Weights of a small image classifier: trained on capsule endoscopy frames (Kvasir-Capsule), 25.2 epochs.
Rows from block 2, named by matrix and row number. Rows with one number belong to one attention dimension. Each number is 500 + 50 x the weight over the matrix's rms, rounded and kept within 0 to 999. All counts start at 0. Numbers have three digits each.
# v: window attention query, key and value (stacked) (model.blocks.2.attn.qkv.weight, 288x96, the v third), inputs 0-95
# proj: window attention output (model.blocks.2.attn.proj.weight, 96x96, transposed), outputs 0-95
v.22:493499492521481484440554492396578525424479537522490571491555428482547533507475466442537537419445568460472472476530468608538413543508446484460494531444540437427505479472560489394493588446460515553488540473496450532628538553494614412474508509442412576462536446520592514454531601463514499518
proj.22:457494550464529502518524490590427547506497403517513521495515613493442466449496516508488493530521516542525575496562563448454536517511488504520503473540524436547462498476472502617519532500578488468417505417604416507433432509434409538440518510490571483534486541491375512495464432520411508536
v.23:519483498482467487506441531598486521544487479471533500512400602478446494520495473494483452586512395478539516530408522441483565488557573539479534449515433627530470572524461456590496432540507495488531496587554613418378544445582375517499519503613540479506505498523452469519459420547420520433
proj.23:536490439594522489444460428440611407502498560519539352541510350507621567564508468452507513437447498518475401496480417585586479486488501502498530550448548527408551506553459555409372507490477493410538509511369584474568555489599573553597468527519446464426548461504537522492546514500624489468
v.24:478429537585397501384518469438631569421463453500511641509507489475489516558437430384486497436415472392460506529454469538540445582570511563400555449412489528418486597446573454421468542420485461601492515541517549452589601525587520377457542514548395563534581441589519519463502603437460580468
proj.24:526507492560556493423526509548418522501514492506512358540514499499533574468501463504519490469504521631469491515547469500504519516510502454514534526528670441452527526494386630575322493504550492375393510410526539513455469508505453648493464501515537450480540486491383559483517335478455507491
v.25:515485548460529515533477464628433486577535464445530452510440550529458464468498509552442453566561450548511544554491524370453592476492567517514505465536484545574468525504435542645465435541565466500498442509516541478387462455507390594507487468549601427509485559510379490525452396525452508491
proj.25:537498459568446498470476521360531454466495625495494467514511430493571545540500495469506495499475489479477416492474469523525426500496464501484505565492472542440555498507547516361462491493385518480559496540434576494564552504528586442543478494521423541480499481538633489510544564479538489469
v.26:524524455419510464587406574506397465574492557519517431501464563477464455515580551562513481593542484551568466476458538479486530441471498499567476536577414560525524487561475461554531463563437506388560523540504507477392453444520450566550522537558549500486464515453528442546482424579527462461
proj.26:486500442527489545521443434501663421565512519510474515470481338484533509564494528483502516474453473333501444489432447598589514527473491526518492505396429569454468479572529411406570487463511504530605521569377505462563542486571560473579505495461463461495495472484549493526539591525605479484
v.27:530541510455566525563492504646412429609556460451513404521475547541468476428505503581458453576582454584510517554515539401433586460472560507547474496536505513586479489510420554651478432557546490440513446483493514501385419432470408608526463465508642413500445549483391493558451383517485486506
proj.27:542506463528432487491462517344548489459508605505452564489484462494547510558506493497497482514485500440495452493442489517517435509502519495507485554491427561490506487501598478346559510475388501560574515570455554495583566487512584393495532510513391575497481460550656462494547601490551503486
v.28:505541512465585521557494517625405457592531459443509402514466539546477477453513513552459453604575469555533528547499528386440593466482542477531501494558507541574483502530410551636473423546559479467510438510489538476382420455480408631512484477537624427509455571473382500544474384518509481511
proj.28:518479475524450487512484533346542489462513610501472542480478455475538525560489491474509491515475503416484450497445474532509432499521516512485501563503421552475511498515596465357506501495418504537565522565443564475573538498566570418503550499499396567489532489526660478492546601486542494483
v.29:502507569494529546538530463682452514547555399440502440542457551579438496433477496555445460551549444553512553576506552401422592465479562512521500451513533529609441518459430577611457421547634471513484415501500512475425470448453434584476471432516608425526450578500354512542460368510461519536
proj.29:554506476506457507493491553330491495437525627490465485508477483501553536536497486521502497502514516521490432509500503512456431501473533481497521593532497546484553492482553538361470504513380518536532489508476553512600539496499576430477495488519416601514451505538686486516523600476534510478
v.30:473518437491536466524500542342495469491465573548496497480564435479579495493536551492572549468481570522503440414556463588532416494475403446553460588525495430460551421525547482415562561487396531443524553456459411551549483548477617472564511560416449556480514461452617506480549553519607441520
proj.30:439481539417497499553502454622500534552513399500479640429506617495396404481500548506486527543492514421539588503494528466495572495516488498508465410483422503573425488481502411600664462496592484587485512525574391492449476481471441477479532505499565478521473467477409491484472524532449497501
v.31:523490540507440497478469487583526543529513434467529516523445588505432501525496479474449442580493434480526542550422504417498546514543563563432539433496460589510453589492490488593461450492577472531521487584537595446445542473564403502450513486614526480534527506549426489512472470486406551456
proj.31:532494440573526467418508496452530455493493573492528351547490382508617565526522469476528510457474530554468406480508452574561468495497496494510519572474598529397555517522440569436328492496453486401506505500428591492533544518544546558536481512502446500428550499514537534499498457483577500481
v.32:490564473420591493610486538541369406599525519500502360523502496520496463449533559586535515571575542607534487459566510467459524426416503425594437583577520473552524421545416565552514469555510539404488489461471432543412382476411518636544463512446575455464419547439484472547504393543554444510
proj.32:476485505455407490579465498465542483502493494501477656431478501504468426526514535498493509541507493366531542507464526500453487488483499518505449504470356551529461478503631388461697503491437486627621519562483477479515514478490505378518540466482470532517458486525599423495488642521496484504
v.33:524476531486476490495445473578510528538515487447527510509422579461460459518478485476447455573486416465526529548414492420495557498582547559460543450487427630525452592518476483601512424549510492511524503614520607442436536468588391535487535490621510468533523508537451474519438459504421541430
proj.33:527484422610514475432498466428587425506497555507551340551512349475628600568523439437527510453450521541460382494484410580574466498482503520514539556482552509400564523557441557419352480487461502407528531511416597487557540524597557559567493503506443456436566496510518520492550441476590506494
v.34:512459417515419419442395563357579550459427582545505613455470541411524477573532480423529475512412465379547490451387474530596464524578467554456528499485361594389511554535569383442573497503359513494561604607529602443523609477602460408508606567594403600489596394519627449476459600507472492401
proj.34:452496457572574491434465381619585452568501448472555339532538366494568556545522482437488485420438500526456407500488391582625576513515454499474550451414579473433498502564389521542391525505598494391484508503422501503480491518595510656598488491507588363455570521462342557480509404527629516527
v.35:485548414440544474557461582339452438503478615561484450459561464466553489510553569539566559479496551536528443417563510567534429455438417417574447591568484433473544395554524478402579540500359552427543573472476416542503464514466594491575500570429470546479472471426621469514524531549615425522
proj.35:449499517425479511604486451612563526552475363509491675401498533520425390491522555503482489518501473371531605499478517503504572511492484520481462406423385527552413487524556367566691490476579497598547482554505391493466468490492464456494554478493572468506473468442437491527474577523477497499
v.36:496516407485480433479445579299510497454451599593489549447539473437554516524567539468613545470454551459514454406484477586570392497508412465510448540515423486414564466522559406377565556487360536455535595514506461501559542513513592415556547574462406593473508423494683491473519586524559428482
proj.36:449509522464540498546463387704570487575518368493497530473493492476442450469494551503480498475485476395525586518477492538529613496485454518515461377447487466530406487559471443623564519476636517516509510488499408508463476483473431569537510511508622409493474477431333515514469478548512496518
v.37:518495571476517543513503461670470506547537432428502474534461540522445471470476483533419451552555426543507565584489529406433605491484571529476536470489528541580441532493431555623454426512617447530482400518512558460432477460515375555463463441540578430526482558527364521523451406507442559491
proj.37:569508466546474528447521533339493476447501645478493441535498454499571549545483444479505500495483501558460428504503471525471423497496538481504521581529528509445578501521537537389418493501368506481533511494454578501573549510532555467523495495483372566486498530559642477499528521465535509478
v.38:528497563474502510528480477657472503540513419446522485531430573524433482494485492531446441542542426518531556592458529396454586477507591540501545444498502578573467564483463519620445429519594465518475454529528570450419492463532406552468476464595583445517472560534384496531438429501415536482
proj.38:558504465583483502430506515361513463478518629497520395574479390507582566537502467480495495478489493522446385484489458580532447511497500487504524565506543515450573499506520557381415495509398522463534490495413593489557559505562573496528484498506404518461483514532624510496530522472579515493
v.39:517513543475549535549527475653439466595551440433526422522449529548452461435500490547428429571570455545510539573513504417462591480486538507514516486514529520572456523518429574638432395531571471480489426494475529503408433460500411612514464440540610401515475581496359496527473398504470528506
proj.39:553482447519457484479509565335516493444484625499508506491520501495548535559513466475522486528485497496480429514481486510505408513539528500486543586527463525453534506484575466380481502469375501510548518542486565480568549501541565426501523499493379578512519507570681451466540558444517507486
v.40:495514377493459441486414588306511491492441642555504545457515484427538496548551537464567515524436532440526442415438492576591420511526424478493470578517379535432539499569553422409585509515315535454576625564478502500509533519571542433544578591492429580482532421486667445484497587525580469443
proj.40:428488485509520469508451353674608472585496381504532474444542436489493450524500502443507502448445486406500540491494416572602611535492453539494519414402469471462420511591409423584530503500614493484508506535453456502457492510541455596569523501525595388470559464487345515503507430548562529514
v.41:489527555514512563505556450642505500472539377480463457494512490561468523442458509522494511465539499507452538545547493481447550493452514520513481440480613438542487487432487563547410533480628497573428425461505468526535466502436478508434435448489515461527475555498379536524511447496461497556
proj.41:546506544478516501550515580412346524438505529514431548505446561491470502443493496584519497550601508573494526477523574424369459480477519478500496556563508507568523502415567546487483505487456511575493522434561511527522487492422502423452491516523489573544410567512590489500498544476481488490
v.42:484550551515594550559587472541467443534554466503468416514574409575540517430463518561502548433562563586459501512645513505439505472424468454556482546490641389542504413476488604501473538510583502518454439393444365563532395540398572558488444459359540443490453559467439541516541489477573469586
proj.42:496484563401445480556538595455416567437505493499454684454484646495407434458492494550503512600554476484565571485512589404381475482510528503479464505574407511592450495432581450544636492503470495605500514505621476526476467468422470366416521495478480595592432530521589438509464579494353503507
v.43:476527539494605558550594458548453455521543485510476386534564421565539499429480525571464530465585552601477497496610499498443497485410474440560446563507603376542522403473439602499469514516580492484458443403438400577479371527403561583504399444382554445494441574458428539517561423474555491599
proj.43:507490531417426496576514595452439592450461519497454692471491636487411435476488531547482513617548469460558562500495611397374487503501530491499458515581376533574466498433613446513623503507432502608490508535586464499463489487408441395403507500488452588562453503537582435506459578475380482480
v.44:518537421434580449577410557458381423582477613515520382476523485464507448487562572547516494575548531565568449438521506499527493461463454418561460614565416496505542436600466500530562457554413540373549555510452472537405423505490506614579523554484543467466479525432552428490515453540565453478
proj.44:413449449488463488532445458525624434577469480518531640422535485480475412573518525463477493535438505309524534500446481546588526508527490531487514479406318521491446471579567344497670499473508485553618503611458470495467498501574506457557563506472510506482555472514500461465544584517535496493
v.45:507507530473559531560493502661416456610554449429531398514446539556460453448501522580433439566554456549538525561494545392433583465471552491528513507532495536588462501522415572608492401540584470468484430489480532485388423457476405637517468451522610400508444565477367491541444391521474503515
proj.45:517466468548450487506467554333543479459502613492488532501485468512548527564517468471503501500479497477484426498446477534523432502524522494499516602488412555466551508494566462359497513475390511545574514561457562493596580503545576398523519511522366560482523499557676479494553598471505508481
v.46:527462415488408421452361571375530526472448591519521590460444574410498472574562500439544484536426457424534479459376492517581457527574490513480527495519348607441511544566545378475557480531357513472591601600535587440488603471625465417527592587589429573500568425500649423479473573542475498398
proj.46:456536442575557510434471380611630416579512426485534335533532355496570536544496505453502503411413497475461422519484402595630573525498484497495549460377575475417505488599389509479431524501581508411499495518360496494497511523615524628628505489543558375439584494465380557491536401549632536502
v.47:479519437500509464497506529340519472472475582543482523508555414461575512519530524493570576441462587513488439421550485598547404504486427449509465552493518441437555428520571467371548572480401533467529543472465405539570501545462617445545495546417420570476506451485631503484562584490589439529
proj.47:438510556403498501547476476633488555548487367518485602427502583498375436469504560514515481529518507439539623517495540439486576522500498522514457419508451507574421500492495436637620497500580500564459506495570394499436469489450426506448516512494579472526473470462381500532473507541439503527
v.48:498571510482577483515537472523528478510580482448520450534511470538555490404471528579452444451585483564535450507561523492474514476418508451559520499491546490536547492515446517564488470552524526450465490450535484524475486490459491579488482492460565441485433516452466439516495444529495537525
proj.48:539494495529459487527531474556560552429497489510548570488504460491511457537502487473502486538508518421516539515487371476557517505500530486514567513509442550451503481507492495506638494509521504556532511531498581493572547525547481482454486498526446472464488480455530457483467623446415519459
v.49:531470528474481496504477481568594542481518458436508584456445492521474510505459472456436424477480444402541564548441444530528530510537493545498569441481440580483437547521474493532542477504538490566509505539510566432527557492533472487506534502555515496489525446508500476500468552509482552461
proj.49:498503486611551514500570480448503483442480456503561526476565473493487550476515503482516502392497493513423540472576482597539513503507417490513482461435568345472491491508513518468415491517521497407496483401417396514569477522470536452501486480528472573496514459461560536490541480568535500576
v.50:532408526566465492444522428487570536429519468471483572464508445487489496511433421425483470477449490404469583545470462520548535539572506540415578480482486512484438557484515549449490512434541480602443506500490537523583557537550484441485506490511454512512571468532516514446478581457516575477
proj.50:463489495587525482466599569499411485466497468517536489513584593494509519483509454466493504453469508579422486509609513490517510505504467487487489456539568362482556484493509482491392499489540484357403504441514375479462440539461534472431438500530480571532524497528486524458582394540436512598
v.51:510524478449476487573428533535495501559471475474498552471458564514455522501543554536467483495501446461567481522442478500500523444493481508558495469516456565527495507526529431537571478562511503456576506535506546428449505441510497494528523516538525524520468453478479458557449456593509501464
proj.51:514518524551595541533531417435604457456534475516521498517443406495501523469481547518518505406538499471467553517547498590499539485477475485519475461405514463504435516512526503449447508485485488523536498430405464502594486455481496482584544505500471525504456491465556497522494583541638483524
v.52:513562536489567490486529433530545505476593458440481484495487470535543505421421528569481447440557473535522495517553510509471501493439530481541547469476559496482478494514445543534460466570531516521422478432520502529538485517481483528486498492464521462465411516434454473486452472545508552528
proj.52:532503535560493492498557496561506538428504482507555577502561472484491434506532474480490494521504491431502539529571368450547533505472517479506594477530473507451510486509469483514611504514551517543502521478482498514539530535533484467451487486504452506483495510430499447461508595446398501514
v.53:511467500560505515423545458456517515445489513525493493512547470485510497519439458456511546518467553519436526485523491493508467542515499490421508537470546450482502503462512574426453526446498494546424504478479458542573509566518523479466480493479451507497550509541516555464542540426521501525
proj.53:471479467464432475504463553548383507539486516498491463491506639512518487529499463487525509585480497547515434487501531415494463503494536493491520535618502512508566500469492493524509498528519511485450502544595490508375484548483491519451463502487542502516551489535432497497503414484375479482
v.54:479410475517452503485465543479502488511426519543518532474504515465470488578550458429521538530426513461469513491464495500530483521595485544431510495517441505499506535460546465478528534449455486495556495561466519468480549480558499437515502488534451521520593464556556533480530564460501493470
proj.54:470482471484521483496486533424490455563513528506470425522491527506521535490472515490512481449482501583482470501460602536485474506510479504479443497493530443529502498486499505480350485492470510413460521468518444499467469487488539521548491499478519541520502494545488542515499381565539516513
v.55:491549489428527502561459524533488493545527482480512497518446531510465515479549556565492487483561474524544447509495516494460507444439486477585452476524485553531509494533485462550535470576496517449548487500520526481423479448472477531518514502523558480482443523461478442557463443564493473493
proj.55:541522519529549522530507396485625526457519498501490516493447358507492491482520548507511515464543512423497549514517450571506537504493483481493510483396467515482437507540527498473541514489497496586538480460440532515592525464528494460558549496516473483470455498448536478510482615481639494497
v.56:506571427420478498587414592504435494547441516550516501499448591479443550512637578553552562552533469502555453473445530488461515409501496501567409489560477534523530471508549425531501499559440506435584513539523494466426468412495475494526532533566513520510488485487520468558478442556487427457
proj.56:482497508466569507535436410478617470566503528520462479517414376508520489474477588552489498482552505450513522500464566587462543476494403474495467507371454517560397499529556544489463483515445504653556535450432519508540508444519484546651624478488559455466463521442509506542486597520681484467
v.57:508492539556536506411585397493576529458585489443521496507529407513544449478396448455443444441509500513438533544565481525531484577511538510452578492437557460477498507483452582494459518456556501541419479437494501557552517598498537519462454466443515466461498523496487518458516540441520588545
proj.57:529510497526424468436560594532411551433482465483535548475598605492497528540519439463519508510472485524492509500533407422538471501488576507497571506643519474427623498475445463506552515486559502386456510532576495500448507566503488473351402523504429548505548452525478472433514470473305518512
v.58:496561513492545507504499498528497484490539494477500455548493495495554486456498547579500489496568500579535433494524515484461470473424514468519485523497551482520529465513469505544442485542471514451461480473547485532487467489458494555500482495481513452482453565461477463504490412520494496521
proj.58:537480521495492495509491463556566535486471520505514522479484425505497460517515497494507494577493484453506522535472435472529484506488527524498552510516443564486507497497484510515581495485507490584548491546479573504547534494536466525485510476500503437491492541482505481503496587411469465444
v.59:524432511568474520418546453466530520427479480508478539473531448483509490532439448410510498496450515458440563484497486503517503585570489515407554501465500471466477528474508550449461522440515482587442501493473499509584523567536513457483498489501447512494589479540524533448522568425513552504
proj.59:440490479513474496460528604508352488532504472476527471503555643509479495527510453471487503534456484584497446502518540464511452495483504502516499510586542426527579511483496487539447505498530482372430488513578452482407452548469519481417430517484518559522543497548454530475522374508395505540
v.60:438466471502498515547494524511454468557435518530484467508505536502485497531553498487502544528473517491499439486504477500484511500522434494530452519497464489525515496514570440492517513499459480438607504505451492445456462468471517514558511506544514509518509469510493520537541464482563462514
proj.60:534507525440500580541437484486508480504484509537518422579419494517523518495474525516515493464507498505500450506437567502458528457504549536522450506485480570555477528481525475490448526533474511494538463547494562416502547414504488490523493512562491487563475527502550508563422489586543499450
v.61:489562521473587505525538479520518489522566511459503439548509480533553482411469520567482464460577510596534462494572524501459492493408489435565474524487548482530526466548447520540491476548519524442458485433516460528474441512449479563498486487443559474445402559460466460501478428522512491537
proj.61:558503546472426484506503503564522544448483504528522573485506476502498465541521487495477503551534481407559515522477401449516515506493556502503574502555423603471508513498473462499659516508531499585557493579512592498527547521537479494451522497503454473480490520480511415490466607431418495470
v.62:507573520461583494532519475537496481520572485449498453524500497551549487409469549582479472456576496596547463501554532483469488466404503449544488500494544501529529464536454534570478488561490517457476466439511469540488442512445516573508493488454563454467423514448456460528490421538500496515
proj.62:550494521506467496525496462552553563440510500493544579498502456501487476552506476507497504549525497408542532512477402461539523497482545511498549504533447571475496498500479466514655523492542503581552497559491585508537550511533452474478494512511447449464469495461515428502464639457456502455
v.63:493517475418431483596416578511445513536431490536495558466427598483413557528624556515541521546506459445554522501421503498485541406524467509559448461535429557517468522512575427516544504548449511489593502562508548431464508424503461466524560552587499548544501446514512484556487471552488442415
proj.63:469514508505603538543468384428585445524509493514463456501456381486502507436520559544502499412528483455475523532507563578465540511489383472503435487350501447556393496541555548483401504520481498542528506412423462488547449454477520503620613487501524492492455515437516535552515548545696481557
v.64:462579495497572514530545516460431450536497546531514397576543485494564472453511521562525562510559560636482419474597551467447432498396511421535450552532574424513577412487484525506454498513495497412484500421490409568444427502425527547483442493451544506489456577459501523496537447495501445581
proj.64:512511489408406491514406507565521558525485528490471517489423525501508478539500505534479500606542473477615488493429483440474475487494598494492536534566422649474513516511448472526686498492478506616527494600584641506453565494566432519466510505479509423478481506510457450544429544434413485370
v.65:530409496501427515463484476489550529467478487506485575459488481488463512567481449390493502505411482403446557504448460523547528523597479545414566475482448508454447552478533505436520511443506491599484485549493551466568572526551490420501513504547449527526570435551521543487503579457511547449
proj.65:450522518554548502480552544472414454513509504481509458530536552509518536461509477473493499419469509602439495486580566546481514499496462481499461464514570363518521478462498507492337547499507498349435498419514380500472446523432531521495448502511507580535540504528500541496569385566524509586
v.66:519443510579485502418540467461513513443496485512491517497534449492506498527444448439513519507460550487431544494522476519529478556542508505430530515466521477465459507463510561424446506416529491579437512494473490523588531552523517471483498490482431525497555492533496548428530568414524531509
proj.66:449479524483453492498499601540366474522503479488503466509576652506498503521506456489517494548473488577482467502497537437476458519492509519512498522586528466509560493479481500555471512503510500420447525534594461512378469553477491497425420495497523534507566502542449515495535379488395484518
v.67:493510491547496507433542495449523492470512520539502447533538467485559501514477461467512539520507546568461483489540521485514466557494536482436504530496544441480530466486498574454441507467496488526429495471495449561529484533509512510480480496462484490490521543517507549458539514436483485530
proj.67:480460483447407448477462541540406525555473526511502481486533584503528460546495493481490499593480501528512451501444504420506439503511529520476526557561477547492561501486465486514543476488476499507482541559580559510430506553522465532459494508485529470506559488540427506492511487467401504469
v.68:482579492452549509538499528542472470574525503512512430545497526529523487466546571588481506507580488571543431489523518494463498459434492472565443514513495498534540466530480469549516461570479517420524495472524461505405453458456493555505503506496553492500433526469487459518491421585507464522
proj.68:549477497484506491545465454496617542473505514520500528514438387498513487525499510530482510515519481422544503517428452517493526494502525501496519517486432596476442513528503484522594491500475490602568493542469603500548548490548464516539545508509464431475443501447512465543452638480547498431
v.69:482431458527446519477462542457478508486427523545493544474504530467461523580536477440527538553423527443467530479467479515516507519575490544440494496500444523480488516465556483453515516421444506531544520550485527471518542493537532426515509495535464544540567466549539557496509557459521463489
proj.69:452490477477530500492496523453459473556508511473462444510487524523503506440480516508524501489493502598456450507504611543448481482509477500506421515484530437545494489516512513500356496516478493422474510461530465509432460477463530530535509485497541512531506502511490564509529390557571480517
v.70:518457487521459507485495529461487519462434518552480531479495492457470526563525469466535515558463547477465550501478497491518511516541498511468504494516468484461484512468523525439494511440484501569479518513487490504533532516510501439493531515537445535513572503526518533486516561439506499475
proj.70:433498492469484491470499552475421460568525501488481460495512574550484498482500475473511496505484489568492469494493583488464482499489462493521465495527518440554496519474526500489454519497495513480498513473552470498428457511469482504500475517507556530504543495544453516473527421541511510535
v.71:517468512543465499452539478480509523451508502525480529484528457488491497522455456461500497507463509468455563507508492518541500515534493530443523511470516472485477517477492555451478504425513488574428511501465515529557519543516512460489515507496440517502544508532519511471523561447522538496
proj.71:463522490488482451462510588519395478529521480493510481485564632525496504499503457484513500531476487566463481486513516466517475515495490468513522502586520454516550496484509497521500494528530514426466520518566460480426481551484529485445460515484520533501544490521486524483532404516439505535
v.72:459414444501437512523438582464444450544365539576508510484492551435463505583617493451529549585416518451462476479432477477504471504596503540463459515537408516506526498472558407463549519452453468441606523582474536440421493459522507469523514501539488534551593493539578533530544562483497418498
proj.72:465497449446542547506403470402527463576512549515414370520439448487560545503485535527508491445514518540520435470448645559453506477508476510488382524413515508545489510504499522449340509491428510461503507487487481480462484439468525533581538512518562500525500487531506564558508396610618496475
v.73:488419465500417486489461524472502519506439501519493570447493515494437539589525455426516521536423497407501540511441467505535525531587487564442493475512444527465477548473561479440547534460481481555563518562480528456502561490549511425510509502551444530534580437557522527506513562480501500458
proj.73:448509500527560519510517514441480470545494505494473441542501505502526534464487515536496507431484515585456492504524572540498492488490433497489416493423574425529490488499537518466317513492490511422458505450497402522470430495446558516554518497514527547532527498507509544523519390573576498562
v.74:511445456477409498546421564488462502522427496538519555447473561481444533567605492458530549562443469411516504488410477480519519484563493547500462485531424567518492549498565436498545516482465484469614504595479540406461533453535488454516532508567478533550537472538525529531493541533487450472
proj.74:466509458500580526509455423417539445544504522498479429506454424496517537459506553520496499417518516533473497508504605585462532497508421496502406483377547438525424490527538539460335510503502517490481511428465441489531456443472524520598534494491537526521490505472525548538512458549670502520
v.75:530405508544431496459504445473562528444491484491490596450487460478460504564458436399487469481427477384461563519456458529555539535590490561415563461486477517483438571474508514451493501442507469609486502555491567482578558543554501434494531508515425510502588440549524527461504573449520570456
proj.75:444510490576549494476581519467409451505521482493517481512556576500525518476485452464503509435453518604408485495582559521522495495478474493494454469507589351504518475476517503470354529476537493350412512417502391507464451520437549491470445493519506569521534507533508547482577381559486491631
v.76:481456428478405503551422612457437497501393494579483543479462587446426550585632514463552563575459490439503483467425479481500509450558472542505423490531461544497498519475573436463535542480440526487593516595507520455460519432508486428509536523601479567559541477534535553533524535504494422442
proj.76:448502463473584542507449412440544452590508550502465393511451414519503530450499567562512490472519522533473502500492636582455549518499439481517399501374509454568403496514547569454369507498446497532500524441465461483518465447473515536617569500502580479521471499477471562577519459573687484503
v.77:497519512476543474545509456562531524517545459436510510493475490525508505450484530532448461449548464484525484541494510522520526468469493503567522483494497533514491520548478495542508487558524518466517483484516539484469500484463503522537535488505535473472444487463466450527458460568503531508
proj.77:556512517558560493514548466510575511416509471494554537519508421468487509486487512514477502438525519468489562482567398530544536502501508484516530461484486490468481510511490484491538514501532502496517512456442476494616530498495513459508500513525438535487471495448557456488493580517507523532
v.78:496578516478582504546514487527491488557538526486513416556515510524560454433523544601482500482570507601547452498547530502447465460402499452559480542506531469523539459536453516558483493568501501430504494439505467525454421505447525587512473504429545476476425557444492460511511425555500481536
proj.78:546490529456447512531472461545563538482486523498498565475468475493497462537500520484511510560518485410552495487438424452506490509510550506516552502503423620465506535521477486496674498502497499598565498572504618483538570489568430495494518486509455460486489506474505415510465610445452516426
v.79:512425500554467514419529467465531500441478486510479537486529461484493500536473427410510501514436529442441550501478480523525499561549502533409547503470497493468492539464510538444495526417501492586469517524478507515571540549558491449466500488511454525522569490538546526443515577437518532524
proj.79:468503504519472485478528583483379486521501493493521449521541635520493510502499471467496484507449488600483475487533534467489471514496516506524475492564540420518574512452484484502424484494504496375469501498574427492417452528484522538437446499493519538533544489555457529472538368506421513535
v.80:488536487496519508500496538447428484497508526547491427553520538488518525474540540549519531540537529588488430472521548467447464461452507475500454519513564474494537432495485513520428484518462522454497507471522451543473458479464489506470489519476511525497466541495488522483520451488503449515
proj.80:482479515439457517496445484551534501551485526490464467508466460503543458534503486513510511594506496475570485504441510453474481508500513519479524551496450600530468517493515500532572486517471500624531516554532592509474493473545467517513512469474521425512521539519442497513475545430491478425
v.81:543465469468451491541434518538502533486477460494510597439435574500410550517559500482479493503455445391528536520417485504522559467533487560524507424488432571519432574507514490515553501510503500551535518581507573421497549444512452463526545516551499510529515433499501483532455538546505502420
proj.81:494510503562612509509526425446548436491508465486517474522514428494490528471510545509511494404510495514437552525547537602496546505485403492499454451397564379519443480520557513451394512519504518464477510397448409487578461489455551499566523497524511534485488489476559531513546482559639484575
v.82:517457524564498510428534470474505506436503508518484483507544443477513520522444438446509530501453548489446525504504503500516492555522514514422511524476529467471490508460503572430456518433508490569421505471493486544550534548509514474472463480476460500507553531539512523449541561426506518519
proj.82:455509483481448470475478582523374501515503491517492453483567631507495506504507481477509509566480465571501474497478522435505472500514521500479506518582505490488570507457486499510498517509504514440447499540593476507391483564495493522410445511499535524503559474534429526468520409487390498488
v.83:467491448502451507528455588433399467528383560594485484492504566456449519562601504488552602594466518504473463456469500486502482470522452493506414539523464513507531478487571453461497514489416518465580514528502472455434501469515524452507510528536475550541545500524518546528556497485509413487
proj.83:455501503434511534555396496447503450594505530507403411537412437522526498464490535547494505541519497516524445494408651517414511518497480517492424550439481579584464500500529535463448521496437475538514491543517531500455472428482483555578543503495574455529501527532480541543435459525611494467
v.84:512579474443528485561479536539453471554516506494522462531473533527518505435532557582513496502582481552551448486495521475436514457429485463599445492528502499530513464538500472552506465587494515440523491482516479510427454460461497535514500515488552484473425520466491473548483407578471485513
proj.84:528505495500510517558473416516605538477472507490493544527420369514492480499507545529494515510533505397544543501487460529493528489497513502490532500441433574494452496531522515503594499513472481612571499515444554504577539482551472490569537494505475446464443499461525460524451647455578507461
v.85:525475549559547504422583408513561533457570479453494497491559414518543471461394451469463456430507521500448533526559490520521487587485512505443566495451543454475482503496468562485482498459559489577397483446480496546562531590503506510504463465433494465457508505497496495434482555446505592533
proj.85:510517500504431466467548588552388531456489475483542551498572637509479500532512419454504501544450498526489493494526427426551456525464549525503599502631512481442599503462449457530573488482555503401464503537570466508458505577509508484408419506488435561489538482543498458435540437477312536513
v.86:505579507447578481555504502528490480534555498464505444535493513524516501414499571593493479477574493563536458497541517499454498457417523453594466518516543507511540467521450519560505450580506525428480485469517478504465461465441500566504506493470564470471415564449479471548501395574485490527
proj.86:571499520496488525523487438545570515448487512493524538489451381493472485509494505503500497515506489403536551504465410500510498522498517501495537480476448581463472494524521475523655520476516499617558494559462569501576560489543451481520522496510473440461469500444528482505439638453515477444
v.87:517557521444530475551489453558541509501586454421507505480466492544513493404443536573466409437565458498547522539521506516476527457454509477571518492510514534524475511523480518568509463600545505500473474468514516501489485501472475540516521501479553456441413506451458433506443456563507549500
proj.87:534518547571541490515573444521548513392489448482578605473524440486486503505526499504501495446490504425478588513565369532557532520509484485490545462456476478456481494515501472509580512493559492534527486464422486510615540510511493454483517516500431491470474501456574454472496626475489527523
v.88:487449469496421500525448541456444504500411518567477537490496548481432543585566479454533558559418511416484511467456481492518513500565467530478448500509444522501475517475562465464548507471464491525590503550486511460467526479531504438517536520547471546555572469530539544517544554475520449470
proj.88:454495502451564529535442483448506464577501518497443414521444494510533531464480532541506508455510512571476452513461643570454513501510441497496405487435529456565465495483522544465371503495462506467491494468481470487468464460443529527568529517508560522513495494515500550552513414571607476494
v.89:485467474496486507496486566459467492523427536528493526471495523478483498543545482467507529541459521465466512487490501522519481496519438513484496507503450473495489491492569469485564484459459505527541501501463470494460500494522505466537560507492506554521560468517509519484520519476524459486
proj.89:469535495457445509520472541462458457570530489509449449510466570527508526481481487516509499483483474528518484492440605513468495517491476517514475509524465489569515515487517487484469548490456508479528489526514503484464462474498486491539510509514519542522516485545500506519491423567511547478